python train.py --model="image diffusion model" --dataset="aerial photos of the United States (SatlasPretrain)" --train_examples=203450 --image_size=32 --horizontal_flip=true --conditioning="none" --arch="dit" --objective="v" --cond_dim=128 --norm="layernorm" --activation="star_relu" --mlp_ratio=4 --head_dim=32 --fused_qkv=true --qk_norm=false --dropout=0.05 --inner_norm=false --patch_size=[4, 4] --layers=14 --width=128 --positions="learned" --optimizer="muon" --muon_scale="match_rms_adamw" --lr=0.0042 --momentum=0.95 --nesterov=true --orthogonalizer="polar_express" --adamw_lr_other_params=0.0008 --grad_clip=3.0 --gradient_noise=0.3 --l1_shrink=0.03 --steps=9600 --batch_size=384 --epochs=18.1 --lr_schedule="cosine" --final_lr_fraction=0.1 --warmup_steps=480 --weight_decay=0.1 --adamw_weight_decay_other_params=0
Rows from block 10, named by matrix and row number. Rows with one number belong to one neuron. Each number is 200 + 40 x the weight over the matrix's rms, rounded and kept within 0 to 999. All counts start at 0.
# fc1: MLP up (model.blocks.10.mlp.fc1.weight, 512x128), inputs 43-85
# fc2: MLP down (model.blocks.10.mlp.fc2.weight, 128x512, transposed), outputs 43-85
fc1.24,210,213,206,244,201,296,115,193,153,197,199,203,199,208,180,173,183,107,324,204,220,215,219,187,215,216,181,193,189,189,193,200,201,215,115,191,200,186,199,103,216,201,214
fc1.25,204,188,232,196,210,236,234,178,195,161,248,173,174,283,195,173,157,243,226,201,193,257,195,194,182,186,189,196,176,209,183,213,193,200,207,185,239,194,235,219,165,200,213
fc1.26,143,170,194,200,230,200,163,204,211,179,171,179,206,185,263,145,212,222,389,206,186,207,190,179,208,188,262,216,198,190,195,247,261,206,203,199,189,125,189,197,210,206,202
fc1.27,249,197,242,241,209,153,202,191,198,225,249,211,175,197,217,215,207,204,193,195,236,199,219,189,176,173,185,145,200,170,222,133,201,200,269,186,193,197,221,209,153,196,253
fc1.28,188,182,172,195,200,182,189,226,181,208,192,197,211,173,187,210,202,193,230,166,208,204,198,200,204,256,150,190,234,202,198,399,190,207,219,226,201,195,196,311,204,208,215
fc1.29,209,200,185,136,182,252,183,190,229,124,110,194,226,243,219,301,196,244,207,206,182,141,240,204,188,199,25,204,308,197,226,199,176,168,195,238,195,188,219,149,211,202,193
fc1.30,206,196,198,221,198,179,293,194,195,211,161,213,221,215,213,218,232,102,94,187,208,225,217,209,164,263,205,238,197,207,181,186,161,147,213,204,232,223,197,263,207,217,212
fc1.31,193,191,69,201,213,197,198,181,179,225,232,198,309,256,197,207,213,233,58,147,219,200,207,196,192,213,197,226,142,192,186,185,199,234,208,146,194,184,201,224,207,167,253
fc1.32,200,206,232,189,232,191,273,204,175,184,202,218,290,190,156,142,200,74,231,198,227,265,173,233,214,186,223,200,190,200,192,154,211,192,335,197,186,272,216,163,129,303,215
fc1.33,197,189,214,192,201,192,149,393,198,237,200,168,202,142,219,191,175,209,256,189,207,235,202,177,196,273,197,163,287,177,196,251,186,221,200,205,175,179,191,187,213,198,195
fc1.34,208,199,207,184,190,192,208,257,194,195,146,266,213,218,173,216,170,222,153,204,180,251,191,199,174,157,213,80,200,162,185,242,229,243,210,218,95,192,199,192,214,209,163
fc1.35,210,213,198,188,195,151,194,185,118,195,205,186,209,201,190,215,136,184,283,200,223,406,209,202,200,210,181,201,193,195,185,182,185,190,228,200,228,203,219,198,206,259,190
fc1.36,195,137,179,215,200,230,284,199,222,199,200,195,209,198,203,187,155,218,282,175,178,242,198,178,188,179,197,127,203,210,256,206,208,177,191,190,212,202,198,196,199,201,207
fc1.37,217,215,202,175,206,166,207,206,162,194,211,184,233,193,236,211,273,203,232,164,229,185,200,196,267,73,246,236,202,191,191,224,209,187,215,192,238,154,192,143,200,261,200
fc1.38,262,201,193,232,221,226,191,196,202,196,204,188,184,214,188,211,156,258,205,193,202,218,221,208,188,220,191,203,223,145,211,209,215,196,190,200,209,197,198,233,124,203,178
fc1.39,192,212,199,180,76,205,196,173,179,203,266,218,205,200,221,203,198,223,197,250,258,195,226,225,199,202,194,142,173,190,222,215,229,244,181,214,204,83,207,220,158,279,216
fc1.40,200,283,205,240,171,239,200,201,151,227,180,246,194,228,172,115,200,145,183,191,129,186,194,294,280,186,201,149,211,203,193,203,177,151,196,229,200,169,175,272,150,192,210
fc1.41,191,191,200,205,395,195,191,213,192,257,286,201,235,201,248,187,214,202,118,172,196,199,187,200,210,152,227,208,188,237,188,234,205,192,223,211,182,191,196,208,213,214,178
fc1.42,200,126,207,343,308,209,173,198,201,213,207,203,215,189,213,217,217,188,180,168,203,169,186,205,185,210,233,202,189,280,213,197,206,261,195,212,210,197,204,198,198,204,211
fc1.43,204,254,131,198,215,178,194,183,192,268,218,166,192,201,254,188,207,245,198,197,201,194,216,195,199,202,184,204,210,231,211,192,189,200,212,184,161,285,187,200,191,208,193
fc1.44,156,205,179,218,184,183,189,201,230,183,226,193,213,201,220,204,191,203,209,186,214,185,210,193,174,172,191,224,177,208,203,194,201,199,193,219,205,195,221,199,202,222,194
fc1.45,206,224,402,200,220,203,204,269,169,317,196,224,180,203,190,190,257,190,187,192,221,202,215,197,210,180,187,221,208,205,202,128,257,218,201,109,210,194,224,198,208,217,201
fc1.46,168,212,207,193,203,186,196,225,208,271,189,209,330,244,190,192,195,164,188,140,182,110,207,183,147,188,198,210,230,218,210,188,186,196,302,205,226,192,143,202,172,374,203
fc1.47,187,176,197,179,204,199,211,201,203,46,200,201,179,215,195,223,216,175,190,159,112,255,187,198,198,185,217,225,199,212,284,235,164,196,205,224,227,216,141,214,207,198,198
fc1.48,194,172,205,188,253,191,207,59,173,215,229,180,204,196,127,272,176,229,166,207,191,306,223,194,24,354,199,195,158,177,258,203,213,126,198,201,201,185,167,207,185,312,209
fc1.49,202,210,210,211,175,202,213,242,207,193,195,204,216,124,202,189,177,226,303,199,175,206,208,205,211,294,294,206,170,208,186,172,218,304,244,241,186,188,199,200,210,255,196
fc1.50,176,200,223,192,195,200,220,217,218,221,215,182,193,196,232,193,189,219,210,197,214,187,141,188,196,219,182,216,230,199,203,180,193,193,213,193,312,184,200,219,189,192,215
fc1.51,214,196,197,177,273,199,205,208,81,201,189,283,211,200,217,223,235,164,193,212,193,214,183,195,270,198,207,81,193,173,221,171,204,193,322,215,216,85,177,171,196,253,183
fc1.52,200,201,190,211,217,153,222,214,209,171,195,184,204,212,178,204,212,211,201,192,199,202,187,200,184,214,230,184,228,213,175,202,161,185,201,210,217,183,195,219,189,176,212
fc1.53,199,230,200,198,183,189,132,213,298,181,257,214,229,169,200,208,198,220,240,200,181,198,209,204,205,209,150,201,185,145,237,227,201,183,199,205,198,199,203,184,182,190,212
fc1.54,170,267,200,220,256,196,226,196,207,248,215,179,185,193,185,285,199,242,220,256,216,196,197,218,188,254,217,206,201,202,255,196,204,195,228,201,202,257,185,220,177,237,172
fc1.55,160,198,192,200,199,208,212,203,164,237,209,215,191,177,198,175,171,207,201,263,194,189,196,200,227,205,238,201,169,211,191,210,175,174,200,102,203,184,196,279,227,207,126
fc1.56,220,220,196,232,257,204,200,194,185,166,228,151,212,207,232,220,192,232,197,191,222,209,202,207,213,233,320,183,193,201,197,194,200,191,204,248,201,202,189,202,212,195,162
fc1.57,121,358,171,203,180,121,37,230,235,203,112,197,175,255,261,202,139,91,196,259,433,234,178,211,184,207,145,115,207,146,4,373,350,197,191,143,208,117,205,214,222,192,231
fc1.58,207,211,179,240,115,211,339,197,204,187,282,138,201,201,184,113,158,150,183,204,302,204,247,186,191,160,207,44,109,194,183,173,223,171,221,200,92,201,164,322,147,256,208
fc1.59,222,223,238,185,206,178,202,197,199,185,201,185,204,215,243,197,157,199,210,206,199,161,234,165,187,196,225,198,242,203,155,229,215,189,299,105,232,263,155,222,158,205,192
fc1.60,202,155,218,197,212,213,191,201,175,181,153,160,191,194,222,345,217,173,252,316,199,235,203,144,203,161,219,231,196,128,195,248,192,201,200,215,172,259,201,198,209,202,207
fc1.61,145,221,184,202,203,191,203,222,232,191,226,197,210,217,184,154,194,277,299,237,211,234,224,201,248,190,186,229,281,201,258,149,181,230,206,194,204,200,241,205,183,259,183
fc1.62,202,210,102,234,211,172,200,227,188,182,199,188,139,235,186,188,196,202,171,208,187,213,199,154,169,199,158,164,202,196,237,184,200,205,207,216,200,202,205,206,244,184,203
fc1.63,228,228,200,223,182,141,194,222,196,199,191,268,188,196,227,191,226,214,190,192,143,190,221,205,188,203,163,200,204,203,189,191,191,193,273,182,240,218,197,186,194,233,132
fc1.64,193,205,198,198,160,185,195,201,186,201,203,197,215,192,192,187,196,220,205,196,209,207,201,218,174,195,189,186,178,191,275,202,234,139,200,218,199,187,199,178,348,243,176
fc1.65,204,215,202,215,231,202,268,199,312,200,207,219,201,196,213,203,231,190,206,188,202,206,177,236,210,194,209,183,217,213,192,225,211,206,250,249,206,195,210,199,198,170,119
fc1.66,247,173,200,202,201,231,201,184,237,196,205,203,190,187,203,210,189,201,195,110,159,206,183,225,212,192,201,188,212,206,165,187,144,215,206,184,165,197,201,181,194,206,167
fc1.67,171,245,231,196,196,200,263,199,225,165,206,200,192,211,188,217,207,213,234,202,150,188,195,228,220,186,223,117,216,242,197,228,236,200,140,198,227,216,228,298,253,194,190
fc1.68,205,196,169,219,208,214,208,226,26,226,209,250,208,117,154,193,181,149,203,218,179,204,180,200,202,233,202,182,203,210,301,192,210,193,205,191,207,351,244,205,144,206,228
fc1.69,196,205,212,194,243,214,198,201,201,228,227,210,176,176,201,210,272,202,131,206,202,210,193,178,196,189,157,215,174,203,180,212,201,182,202,188,223,200,182,180,255,212,225
fc1.70,193,185,225,202,199,118,191,261,241,155,205,225,230,0,189,145,195,201,211,256,206,196,218,232,226,180,210,195,209,174,228,199,200,221,160,212,198,224,208,212,224,248,207
fc1.71,192,170,198,140,150,195,202,236,194,210,99,231,209,196,207,173,203,216,175,180,184,198,186,200,205,209,176,158,195,209,196,228,214,261,249,252,190,206,177,168,198,194,214
fc1.72,218,206,201,206,243,188,146,198,186,214,194,195,200,205,213,181,200,251,197,232,119,186,218,167,267,134,269,201,221,195,202,255,241,202,251,218,218,203,177,198,179,225,212
fc1.73,226,190,146,167,217,202,195,110,188,230,223,200,200,179,172,181,177,163,210,185,160,215,155,197,153,200,190,204,203,191,203,231,188,216,192,215,235,209,231,208,183,195,186
fc1.74,201,177,191,230,144,189,101,201,236,200,239,207,200,211,314,243,194,198,203,195,213,236,211,206,207,204,174,192,203,198,202,129,219,164,153,201,195,220,204,194,230,192,197
fc1.75,128,207,204,180,197,200,110,202,230,270,205,199,245,203,213,184,196,188,203,214,196,162,167,165,260,41,106,186,131,215,135,208,177,175,158,178,197,198,191,208,193,409,185
fc1.76,198,189,253,200,188,203,201,218,163,180,191,90,170,194,218,179,193,208,219,225,202,202,177,218,203,223,190,189,211,207,201,203,451,197,234,52,156,202,228,183,203,271,183
fc1.77,121,248,260,212,206,204,209,237,195,213,207,239,163,221,215,311,206,204,201,256,199,198,246,210,202,218,187,202,210,187,198,205,215,205,221,208,202,211,194,208,207,244,214
fc1.78,207,212,239,202,246,201,187,198,209,219,218,147,203,166,176,236,382,200,199,190,201,155,200,316,323,213,193,299,196,210,170,270,204,234,192,214,200,174,189,225,288,209,194
fc1.79,189,206,167,118,199,255,158,208,199,204,192,220,211,197,206,203,201,191,155,251,254,236,202,201,241,268,200,198,131,159,211,196,199,210,218,205,221,165,171,201,207,218,203
fc1.80,280,184,219,249,170,211,221,258,130,175,137,207,179,227,157,199,199,91,211,149,222,200,228,204,202,426,217,180,180,202,182,256,243,186,253,188,192,202,194,211,224,431,189
fc1.81,200,244,200,239,212,197,219,200,201,192,220,168,162,200,191,213,155,203,199,197,172,208,224,209,197,276,227,199,243,198,200,249,200,190,212,188,201,212,167,206,197,335,198
fc1.82,255,207,170,219,228,192,216,132,195,186,201,60,196,290,192,200,83,261,190,195,210,201,196,172,197,278,217,196,202,226,195,210,365,207,199,200,228,203,196,169,210,200,213
fc1.83,136,196,202,150,180,189,214,250,203,214,158,216,196,212,193,199,203,247,244,76,233,23,213,168,200,209,213,264,198,252,190,248,187,186,258,202,202,189,204,201,206,360,188
fc1.84,168,375,207,189,202,187,199,207,277,189,204,211,219,211,203,195,180,178,193,230,196,208,205,174,237,240,176,193,211,207,187,159,220,176,234,215,180,87,187,206,135,194,193
fc1.85,204,227,234,189,205,198,207,199,174,185,197,195,210,211,239,193,185,204,154,208,185,186,195,248,211,201,118,30,209,181,212,294,192,207,197,195,194,200,162,147,151,198,46
fc1.86,216,200,177,211,204,199,187,169,205,119,208,194,263,206,223,198,200,200,199,198,298,203,109,213,231,170,194,205,209,282,227,200,208,202,206,213,202,227,179,208,206,220,209
fc1.87,139,221,164,221,205,201,146,200,185,227,199,188,201,203,374,265,195,200,206,202,181,196,191,214,207,200,278,101,199,231,210,219,224,213,192,250,180,212,194,223,196,201,179
fc1.88,182,202,187,135,166,240,147,195,208,281,182,192,218,83,192,200,286,180,193,119,165,150,167,203,194,235,182,195,188,221,189,200,181,206,194,200,288,219,248,109,203,196,306
fc1.89,190,197,209,231,222,188,186,91,188,209,208,150,99,113,167,182,152,172,206,208,271,202,186,178,200,199,160,197,94,200,114,202,190,260,0,185,195,249,201,223,234,292,290
fc1.90,202,180,210,192,214,217,177,203,200,185,249,179,193,195,183,214,198,263,129,211,171,201,262,189,297,186,201,250,215,206,216,201,204,206,201,217,199,200,204,198,186,251,199
fc1.91,215,170,199,204,199,186,209,192,209,217,203,215,250,208,186,250,191,152,234,184,189,209,216,266,227,242,366,187,139,220,185,152,214,173,211,201,196,149,189,210,224,179,180
fc1.92,203,204,247,193,199,194,126,252,203,207,153,203,218,204,197,265,182,195,169,232,220,217,201,217,254,194,244,204,213,240,194,199,190,203,196,199,210,213,221,195,186,216,196
fc1.93,198,162,205,189,181,252,201,191,244,195,154,221,83,200,190,184,211,206,205,183,193,206,202,201,109,214,163,96,249,200,210,163,165,212,184,176,196,180,205,191,187,201,116
fc1.94,199,206,192,159,200,204,200,231,142,202,185,208,182,210,184,193,187,210,292,190,211,254,103,154,194,199,214,173,189,208,401,207,121,208,186,200,280,232,192,203,201,195,215
fc1.95,198,191,211,194,262,250,216,201,213,189,224,156,237,198,200,205,179,225,203,190,187,206,192,195,198,190,249,160,197,230,210,198,227,254,204,191,215,190,215,205,170,190,176
fc1.96,212,197,206,219,264,167,217,194,212,220,195,196,202,152,199,197,207,79,206,190,245,239,200,193,197,207,194,286,210,314,203,199,201,193,179,164,205,209,277,208,215,399,202
fc1.97,238,188,204,224,212,201,201,189,187,190,212,197,209,199,201,147,218,289,165,200,199,130,239,164,179,150,205,218,200,200,200,234,219,309,274,211,201,204,217,214,200,272,201
fc2.24,211,202,193,220,164,211,195,225,186,180,203,211,179,196,174,243,180,199,186,152,228,196,247,147,194,141,208,201,205,152,192,207,166,182,160,194,212,224,172,190,170,230,224
fc2.25,179,255,214,169,174,196,179,251,217,203,211,201,164,194,235,242,231,185,207,201,215,275,193,238,162,201,188,203,188,210,211,211,210,104,213,201,168,198,204,147,192,227,186
fc2.26,200,245,140,229,266,188,151,214,191,244,197,199,162,206,203,183,197,197,165,187,126,225,135,193,195,183,200,202,200,197,203,175,228,195,203,217,210,299,246,203,228,220,198
fc2.27,192,292,206,200,212,200,185,221,204,233,184,197,190,169,202,184,192,214,202,177,202,186,207,168,206,180,253,135,200,192,154,206,191,243,225,376,206,326,216,201,140,225,192
fc2.28,154,207,189,183,147,182,200,294,241,230,198,215,217,167,199,190,197,222,186,164,216,203,50,195,195,129,203,220,199,178,199,184,191,113,6,199,140,72,136,245,184,222,203
fc2.29,250,197,201,201,182,197,206,89,94,191,209,217,200,223,204,140,196,217,189,223,242,179,175,200,205,228,227,188,208,112,192,242,185,218,196,159,189,211,181,194,227,223,227
fc2.30,213,191,247,206,193,177,183,146,204,191,207,158,190,293,191,284,182,185,199,222,206,151,202,212,185,209,147,190,203,110,193,217,223,129,194,201,205,242,143,222,166,211,223
fc2.31,234,197,232,202,221,258,202,202,205,190,197,193,178,204,188,181,181,205,190,198,182,220,177,151,290,197,212,200,222,208,179,202,200,207,221,173,209,198,285,201,197,198,207
fc2.32,155,211,197,215,195,210,239,306,195,209,237,168,511,182,205,214,190,124,193,195,335,199,208,120,191,169,162,196,185,201,248,224,199,174,240,207,158,200,212,224,205,150,224
fc2.33,190,257,229,210,213,199,197,196,207,186,126,206,203,204,217,209,191,194,196,163,197,204,198,261,210,197,185,206,203,191,198,125,188,226,199,196,204,200,195,222,178,223,185
fc2.34,123,198,208,210,199,202,238,207,230,219,210,196,217,203,190,223,220,225,259,250,206,197,158,226,207,202,280,193,199,194,184,183,181,181,200,183,195,196,194,181,277,201,186
fc2.35,223,187,228,237,203,152,187,206,210,168,152,197,224,207,217,203,195,193,127,201,191,125,201,167,242,214,150,209,172,207,194,207,208,217,198,202,211,251,138,165,198,180,204
fc2.36,263,185,215,204,207,195,195,217,167,198,211,182,211,202,206,197,175,195,173,208,222,202,201,205,209,196,161,181,170,204,205,210,234,199,144,201,215,196,188,196,205,206,200
fc2.37,110,0,187,199,198,200,202,159,206,198,205,197,128,202,192,197,200,191,175,120,214,190,201,149,186,190,194,159,169,177,298,204,197,178,170,174,216,200,197,155,203,198,201
fc2.38,211,191,307,211,173,235,195,187,241,246,194,157,252,200,220,106,169,198,190,186,209,129,190,180,184,193,204,208,207,220,176,189,176,105,210,184,199,239,196,202,194,195,205
fc2.39,205,199,209,185,194,155,174,212,169,195,181,262,208,165,238,225,277,340,187,208,186,173,195,135,197,203,189,192,206,182,204,209,182,134,198,206,205,179,201,207,213,153,201
fc2.40,204,198,233,210,191,165,213,152,218,285,183,241,206,198,195,206,164,151,125,205,199,195,324,192,237,172,197,210,204,195,212,208,217,182,214,165,201,183,177,210,202,200,204
fc2.41,198,198,295,214,188,228,200,209,210,166,202,201,129,184,195,205,293,201,187,169,201,206,211,172,191,203,201,205,199,260,218,288,256,209,212,177,248,217,202,200,203,171,90
fc2.42,180,211,231,205,204,365,389,172,227,260,158,143,200,178,242,200,205,220,117,196,201,210,155,200,204,262,256,198,203,274,317,199,218,143,213,205,160,181,188,208,200,181,223
fc2.43,206,196,190,193,107,169,206,198,207,197,121,212,195,196,205,195,206,184,224,189,256,207,198,135,201,214,205,195,188,197,225,240,189,211,186,210,225,206,221,203,200,211,208
fc2.44,183,186,205,181,210,186,239,222,191,204,247,199,148,195,243,208,188,179,215,135,204,207,164,198,204,249,202,212,200,198,208,193,208,200,186,202,193,187,186,209,176,223,213
fc2.45,192,244,204,187,196,194,266,196,210,174,193,240,209,197,198,380,192,208,259,165,195,248,173,201,173,178,147,182,194,194,107,193,195,204,202,188,226,247,200,200,256,204,217
fc2.46,266,190,223,166,270,190,137,199,201,201,167,252,214,204,198,202,192,200,212,201,182,183,215,255,195,198,264,203,230,203,204,216,201,192,206,204,211,247,122,195,196,109,203
fc2.47,237,201,198,198,175,160,180,192,204,103,216,176,194,191,184,199,202,204,174,195,203,217,206,192,211,179,224,199,176,132,196,140,181,200,210,145,197,186,176,171,168,192,202
fc2.48,192,197,193,202,180,126,229,149,161,141,209,122,239,187,271,238,197,120,210,163,186,247,259,178,190,277,232,184,248,194,202,204,115,174,197,178,188,234,225,167,31,189,194
fc2.49,222,209,205,213,207,207,210,179,223,197,198,204,338,116,246,161,211,207,160,169,184,206,209,180,202,207,165,218,168,178,123,181,192,240,278,178,180,212,284,270,261,190,135
fc2.50,140,193,231,220,198,223,221,211,192,239,304,191,219,212,209,232,102,176,206,161,202,204,213,248,192,123,59,197,217,199,207,212,189,193,228,212,156,196,184,207,255,185,204
fc2.51,95,148,198,200,176,228,198,171,196,299,200,119,197,215,108,204,73,196,231,191,108,144,227,380,150,206,228,149,221,208,199,184,200,210,184,122,182,191,200,244,211,200,226
fc2.52,211,189,189,168,213,219,218,201,206,187,222,196,231,196,194,199,226,169,332,205,196,270,211,149,239,218,159,216,207,222,182,156,183,211,191,225,118,282,210,199,260,203,188
fc2.53,200,216,182,210,183,219,185,192,208,202,181,189,166,172,208,274,198,199,207,241,203,204,198,199,199,198,242,203,240,205,181,189,189,193,202,218,200,179,204,200,199,211,183
fc2.54,268,252,249,181,151,189,0,70,245,205,198,211,196,196,282,147,197,194,226,202,210,195,174,196,186,192,174,202,208,216,103,202,280,192,293,226,210,223,205,226,194,138,293
fc2.55,161,212,194,177,207,158,210,226,200,272,222,200,190,215,209,200,200,198,218,271,237,195,249,20,311,211,199,178,203,195,200,242,196,205,83,206,250,207,229,196,219,195,169
fc2.56,197,177,181,187,232,200,187,205,221,203,200,239,218,193,195,178,194,194,151,211,241,250,145,207,146,215,207,185,204,253,260,172,252,207,186,172,213,200,194,199,200,209,190
fc2.57,199,179,140,202,191,194,213,196,198,199,203,313,172,167,201,187,199,187,202,187,246,213,222,189,201,168,177,203,204,182,57,216,208,188,227,192,207,125,211,177,192,567,216
fc2.58,156,204,209,177,484,217,183,237,194,175,204,133,199,226,278,228,355,196,209,194,236,208,223,224,264,174,198,207,150,183,196,182,106,203,70,119,190,199,213,165,215,238,281
fc2.59,201,159,196,210,194,189,198,195,209,190,153,193,190,211,231,119,167,176,208,203,200,194,309,196,215,201,323,203,198,225,202,207,220,189,200,211,192,220,216,212,246,223,185
fc2.60,191,186,207,222,179,218,240,204,213,153,153,214,206,295,222,158,191,198,119,202,172,195,210,214,164,178,82,237,170,234,254,189,171,209,187,168,194,19,224,165,199,205,103
fc2.61,214,176,215,202,195,217,219,207,202,193,271,164,231,163,201,198,231,214,144,204,178,224,208,201,240,202,232,183,205,198,201,200,286,182,201,208,187,172,194,179,199,198,211
fc2.62,203,193,192,223,231,174,203,205,176,287,196,205,225,202,203,176,202,198,239,210,260,195,263,233,195,174,196,190,168,93,156,194,170,116,210,208,169,190,187,205,220,201,201
fc2.63,174,173,236,162,175,218,155,210,188,229,199,180,192,224,197,161,158,211,290,197,238,199,162,172,211,206,141,204,194,179,196,192,58,236,214,188,168,187,216,199,208,200,113
fc2.64,146,200,203,153,211,205,192,204,166,269,186,196,163,194,168,202,198,202,214,238,194,211,195,195,209,223,192,269,205,173,102,216,193,157,219,178,151,175,209,304,200,213,229
fc2.65,197,191,200,207,212,200,183,225,234,204,410,206,205,221,139,185,200,198,314,190,195,199,196,224,173,191,168,215,206,210,197,179,168,115,210,205,224,217,206,211,188,192,201
fc2.66,192,202,238,233,168,191,197,238,158,206,187,197,226,242,229,203,198,201,201,139,223,137,211,196,236,200,205,193,187,201,188,198,197,201,199,189,203,184,190,201,275,233,168
fc2.67,209,152,216,170,200,130,195,216,195,189,206,188,158,194,67,202,193,183,192,150,72,242,180,196,224,198,187,212,206,192,108,217,206,205,254,194,196,161,180,175,242,200,191
fc2.68,189,1,224,210,207,199,205,191,207,199,194,201,201,166,172,209,176,198,217,205,184,202,196,220,198,188,204,184,187,203,178,228,197,197,199,161,300,198,204,228,181,194,210
fc2.69,238,204,213,190,208,193,197,222,271,173,217,205,169,223,181,201,198,171,247,136,234,95,314,154,50,211,201,204,207,170,197,238,152,191,203,209,259,209,189,202,200,203,173
fc2.70,189,206,159,202,212,162,193,190,187,388,202,209,215,134,199,200,48,172,204,160,237,71,184,220,181,194,208,202,198,273,175,190,209,217,189,241,189,220,199,200,278,168,96
fc2.71,195,233,202,197,201,205,201,191,193,178,229,218,191,186,113,204,153,173,256,202,178,208,196,184,216,269,241,199,224,195,215,204,218,199,189,209,189,210,191,203,195,212,184
fc2.72,174,198,145,161,250,228,185,226,216,180,206,176,232,183,222,229,211,200,103,231,228,161,101,199,221,215,197,200,159,236,213,196,214,193,142,295,195,196,214,197,152,202,191
fc2.73,204,222,180,202,160,217,202,207,196,108,144,236,192,130,128,196,176,185,198,231,209,192,177,236,164,240,197,321,175,140,201,205,196,206,15,217,212,174,152,276,157,172,144
fc2.74,193,196,242,200,202,183,201,185,177,189,174,201,184,197,212,221,97,188,200,215,197,184,202,239,194,229,199,200,243,145,190,210,172,196,165,187,191,216,133,198,200,191,223
fc2.75,196,188,211,93,236,181,200,194,192,204,160,226,176,256,222,130,207,212,200,235,184,215,156,227,201,140,206,197,205,206,215,223,200,207,187,192,201,232,279,0,175,61,201
fc2.76,159,240,289,209,201,207,198,147,222,284,206,217,200,242,200,203,199,220,171,152,215,223,152,175,204,163,201,192,214,230,204,240,483,236,204,160,248,188,206,183,110,181,240
fc2.77,199,186,197,235,201,191,109,183,202,196,179,219,101,154,159,216,233,178,200,144,152,205,185,179,177,200,224,200,171,178,201,169,199,203,234,185,261,208,197,215,299,207,230
fc2.78,227,252,206,178,217,199,158,177,185,210,220,220,194,199,176,178,211,222,177,98,197,169,293,202,202,211,200,190,209,216,197,200,191,154,181,202,44,194,203,212,199,201,263
fc2.79,200,135,200,161,83,211,211,210,218,219,190,198,188,197,196,191,222,194,202,271,224,195,195,171,198,203,155,231,146,194,64,201,206,244,200,220,264,273,211,235,198,177,135
fc2.80,201,200,197,199,203,201,218,181,226,134,217,194,220,223,205,207,195,175,203,134,204,203,46,228,205,161,200,198,217,197,202,168,222,218,206,177,179,88,252,262,202,111,266
fc2.81,168,233,208,205,118,209,182,202,193,198,186,159,185,213,178,199,158,200,277,209,177,216,204,213,186,200,200,181,207,200,195,133,196,225,294,231,195,184,200,207,218,157,204
fc2.82,191,228,190,177,216,193,225,225,200,194,189,170,221,201,233,203,249,199,221,200,200,173,44,200,253,234,196,211,208,231,250,172,180,203,289,187,173,188,212,181,167,186,138
fc2.83,197,202,188,193,164,183,203,193,210,197,199,169,160,212,228,224,197,195,136,112,177,171,205,192,202,202,175,199,199,229,274,172,229,194,185,144,127,161,132,189,214,52,207
fc2.84,203,149,183,227,186,207,227,353,216,196,172,199,152,243,191,213,179,179,203,186,147,188,184,190,183,197,160,199,153,243,195,139,379,269,198,261,213,155,218,184,192,242,196
fc2.85,167,197,247,215,206,194,241,98,179,193,197,201,140,198,215,174,192,242,187,368,278,224,150,225,201,198,142,239,196,198,194,174,190,193,174,198,321,207,203,206,200,157,239
fc2.86,209,177,199,282,142,213,201,289,180,191,139,203,197,205,153,218,218,137,243,196,194,193,213,230,207,157,189,215,207,130,198,217,167,201,276,182,230,169,176,223,189,208,200
fc2.87,170,207,209,193,150,143,162,98,203,187,183,210,192,224,161,99,130,213,179,174,206,212,204,173,200,210,196,190,210,363,235,178,202,221,186,197,187,217,94,231,197,198,190
fc2.88,212,192,228,215,198,184,212,186,227,212,209,271,211,132,196,199,198,193,161,194,230,203,279,203,181,166,193,212,198,203,193,207,210,198,190,204,198,237,178,243,202,229,206
fc2.89,201,199,155,213,174,18,175,113,295,203,198,202,232,198,171,106,226,181,201,224,244,210,199,225,198,130,156,201,225,197,205,168,217,200,159,199,140,201,134,217,217,154,90
fc2.90,111,186,185,227,231,238,173,238,189,214,243,170,155,187,180,212,221,231,195,206,217,212,203,169,222,208,198,166,267,201,226,237,194,203,202,217,194,228,201,203,218,202,189
fc2.91,186,234,199,201,201,232,208,221,197,206,201,232,315,199,195,192,241,205,185,200,216,216,212,204,200,154,218,221,234,214,200,194,190,224,272,208,196,140,131,133,248,248,225
fc2.92,189,182,120,200,206,212,207,238,280,196,172,205,303,168,204,208,245,199,198,144,160,185,181,193,201,195,212,260,208,199,203,179,195,200,192,213,208,201,199,196,195,195,208
fc2.93,221,297,200,87,207,188,221,227,175,176,198,190,204,205,244,183,194,228,199,157,185,201,200,194,260,215,185,177,242,82,199,177,198,198,191,246,229,294,231,240,211,191,194
fc2.94,218,210,324,205,210,146,209,212,188,172,150,197,193,168,229,172,204,189,206,179,227,186,172,190,204,209,233,194,203,208,167,206,199,239,206,214,244,195,234,223,203,198,146
fc2.95,231,203,200,206,172,198,174,187,215,200,183,99,193,273,239,306,112,194,226,209,200,220,243,204,162,200,177,183,99,202,193,199,249,179,354,195,199,160,213,192,150,208,200
fc2.96,242,239,162,29,212,414,188,210,198,190,204,159,196,210,206,235,151,102,225,190,202,364,178,222,159,164,59,197,201,195,192,196,205,200,141,363,184,200,156,201,208,130,208
fc2.97,204,193,162,193,193,372,168,201,195,202,259,192,222,197,122,205,261,335,96,200,180,207,251,198,213,202,209,200,200,173,144,162,206,202,117,204,206,195,83,204,122,151,180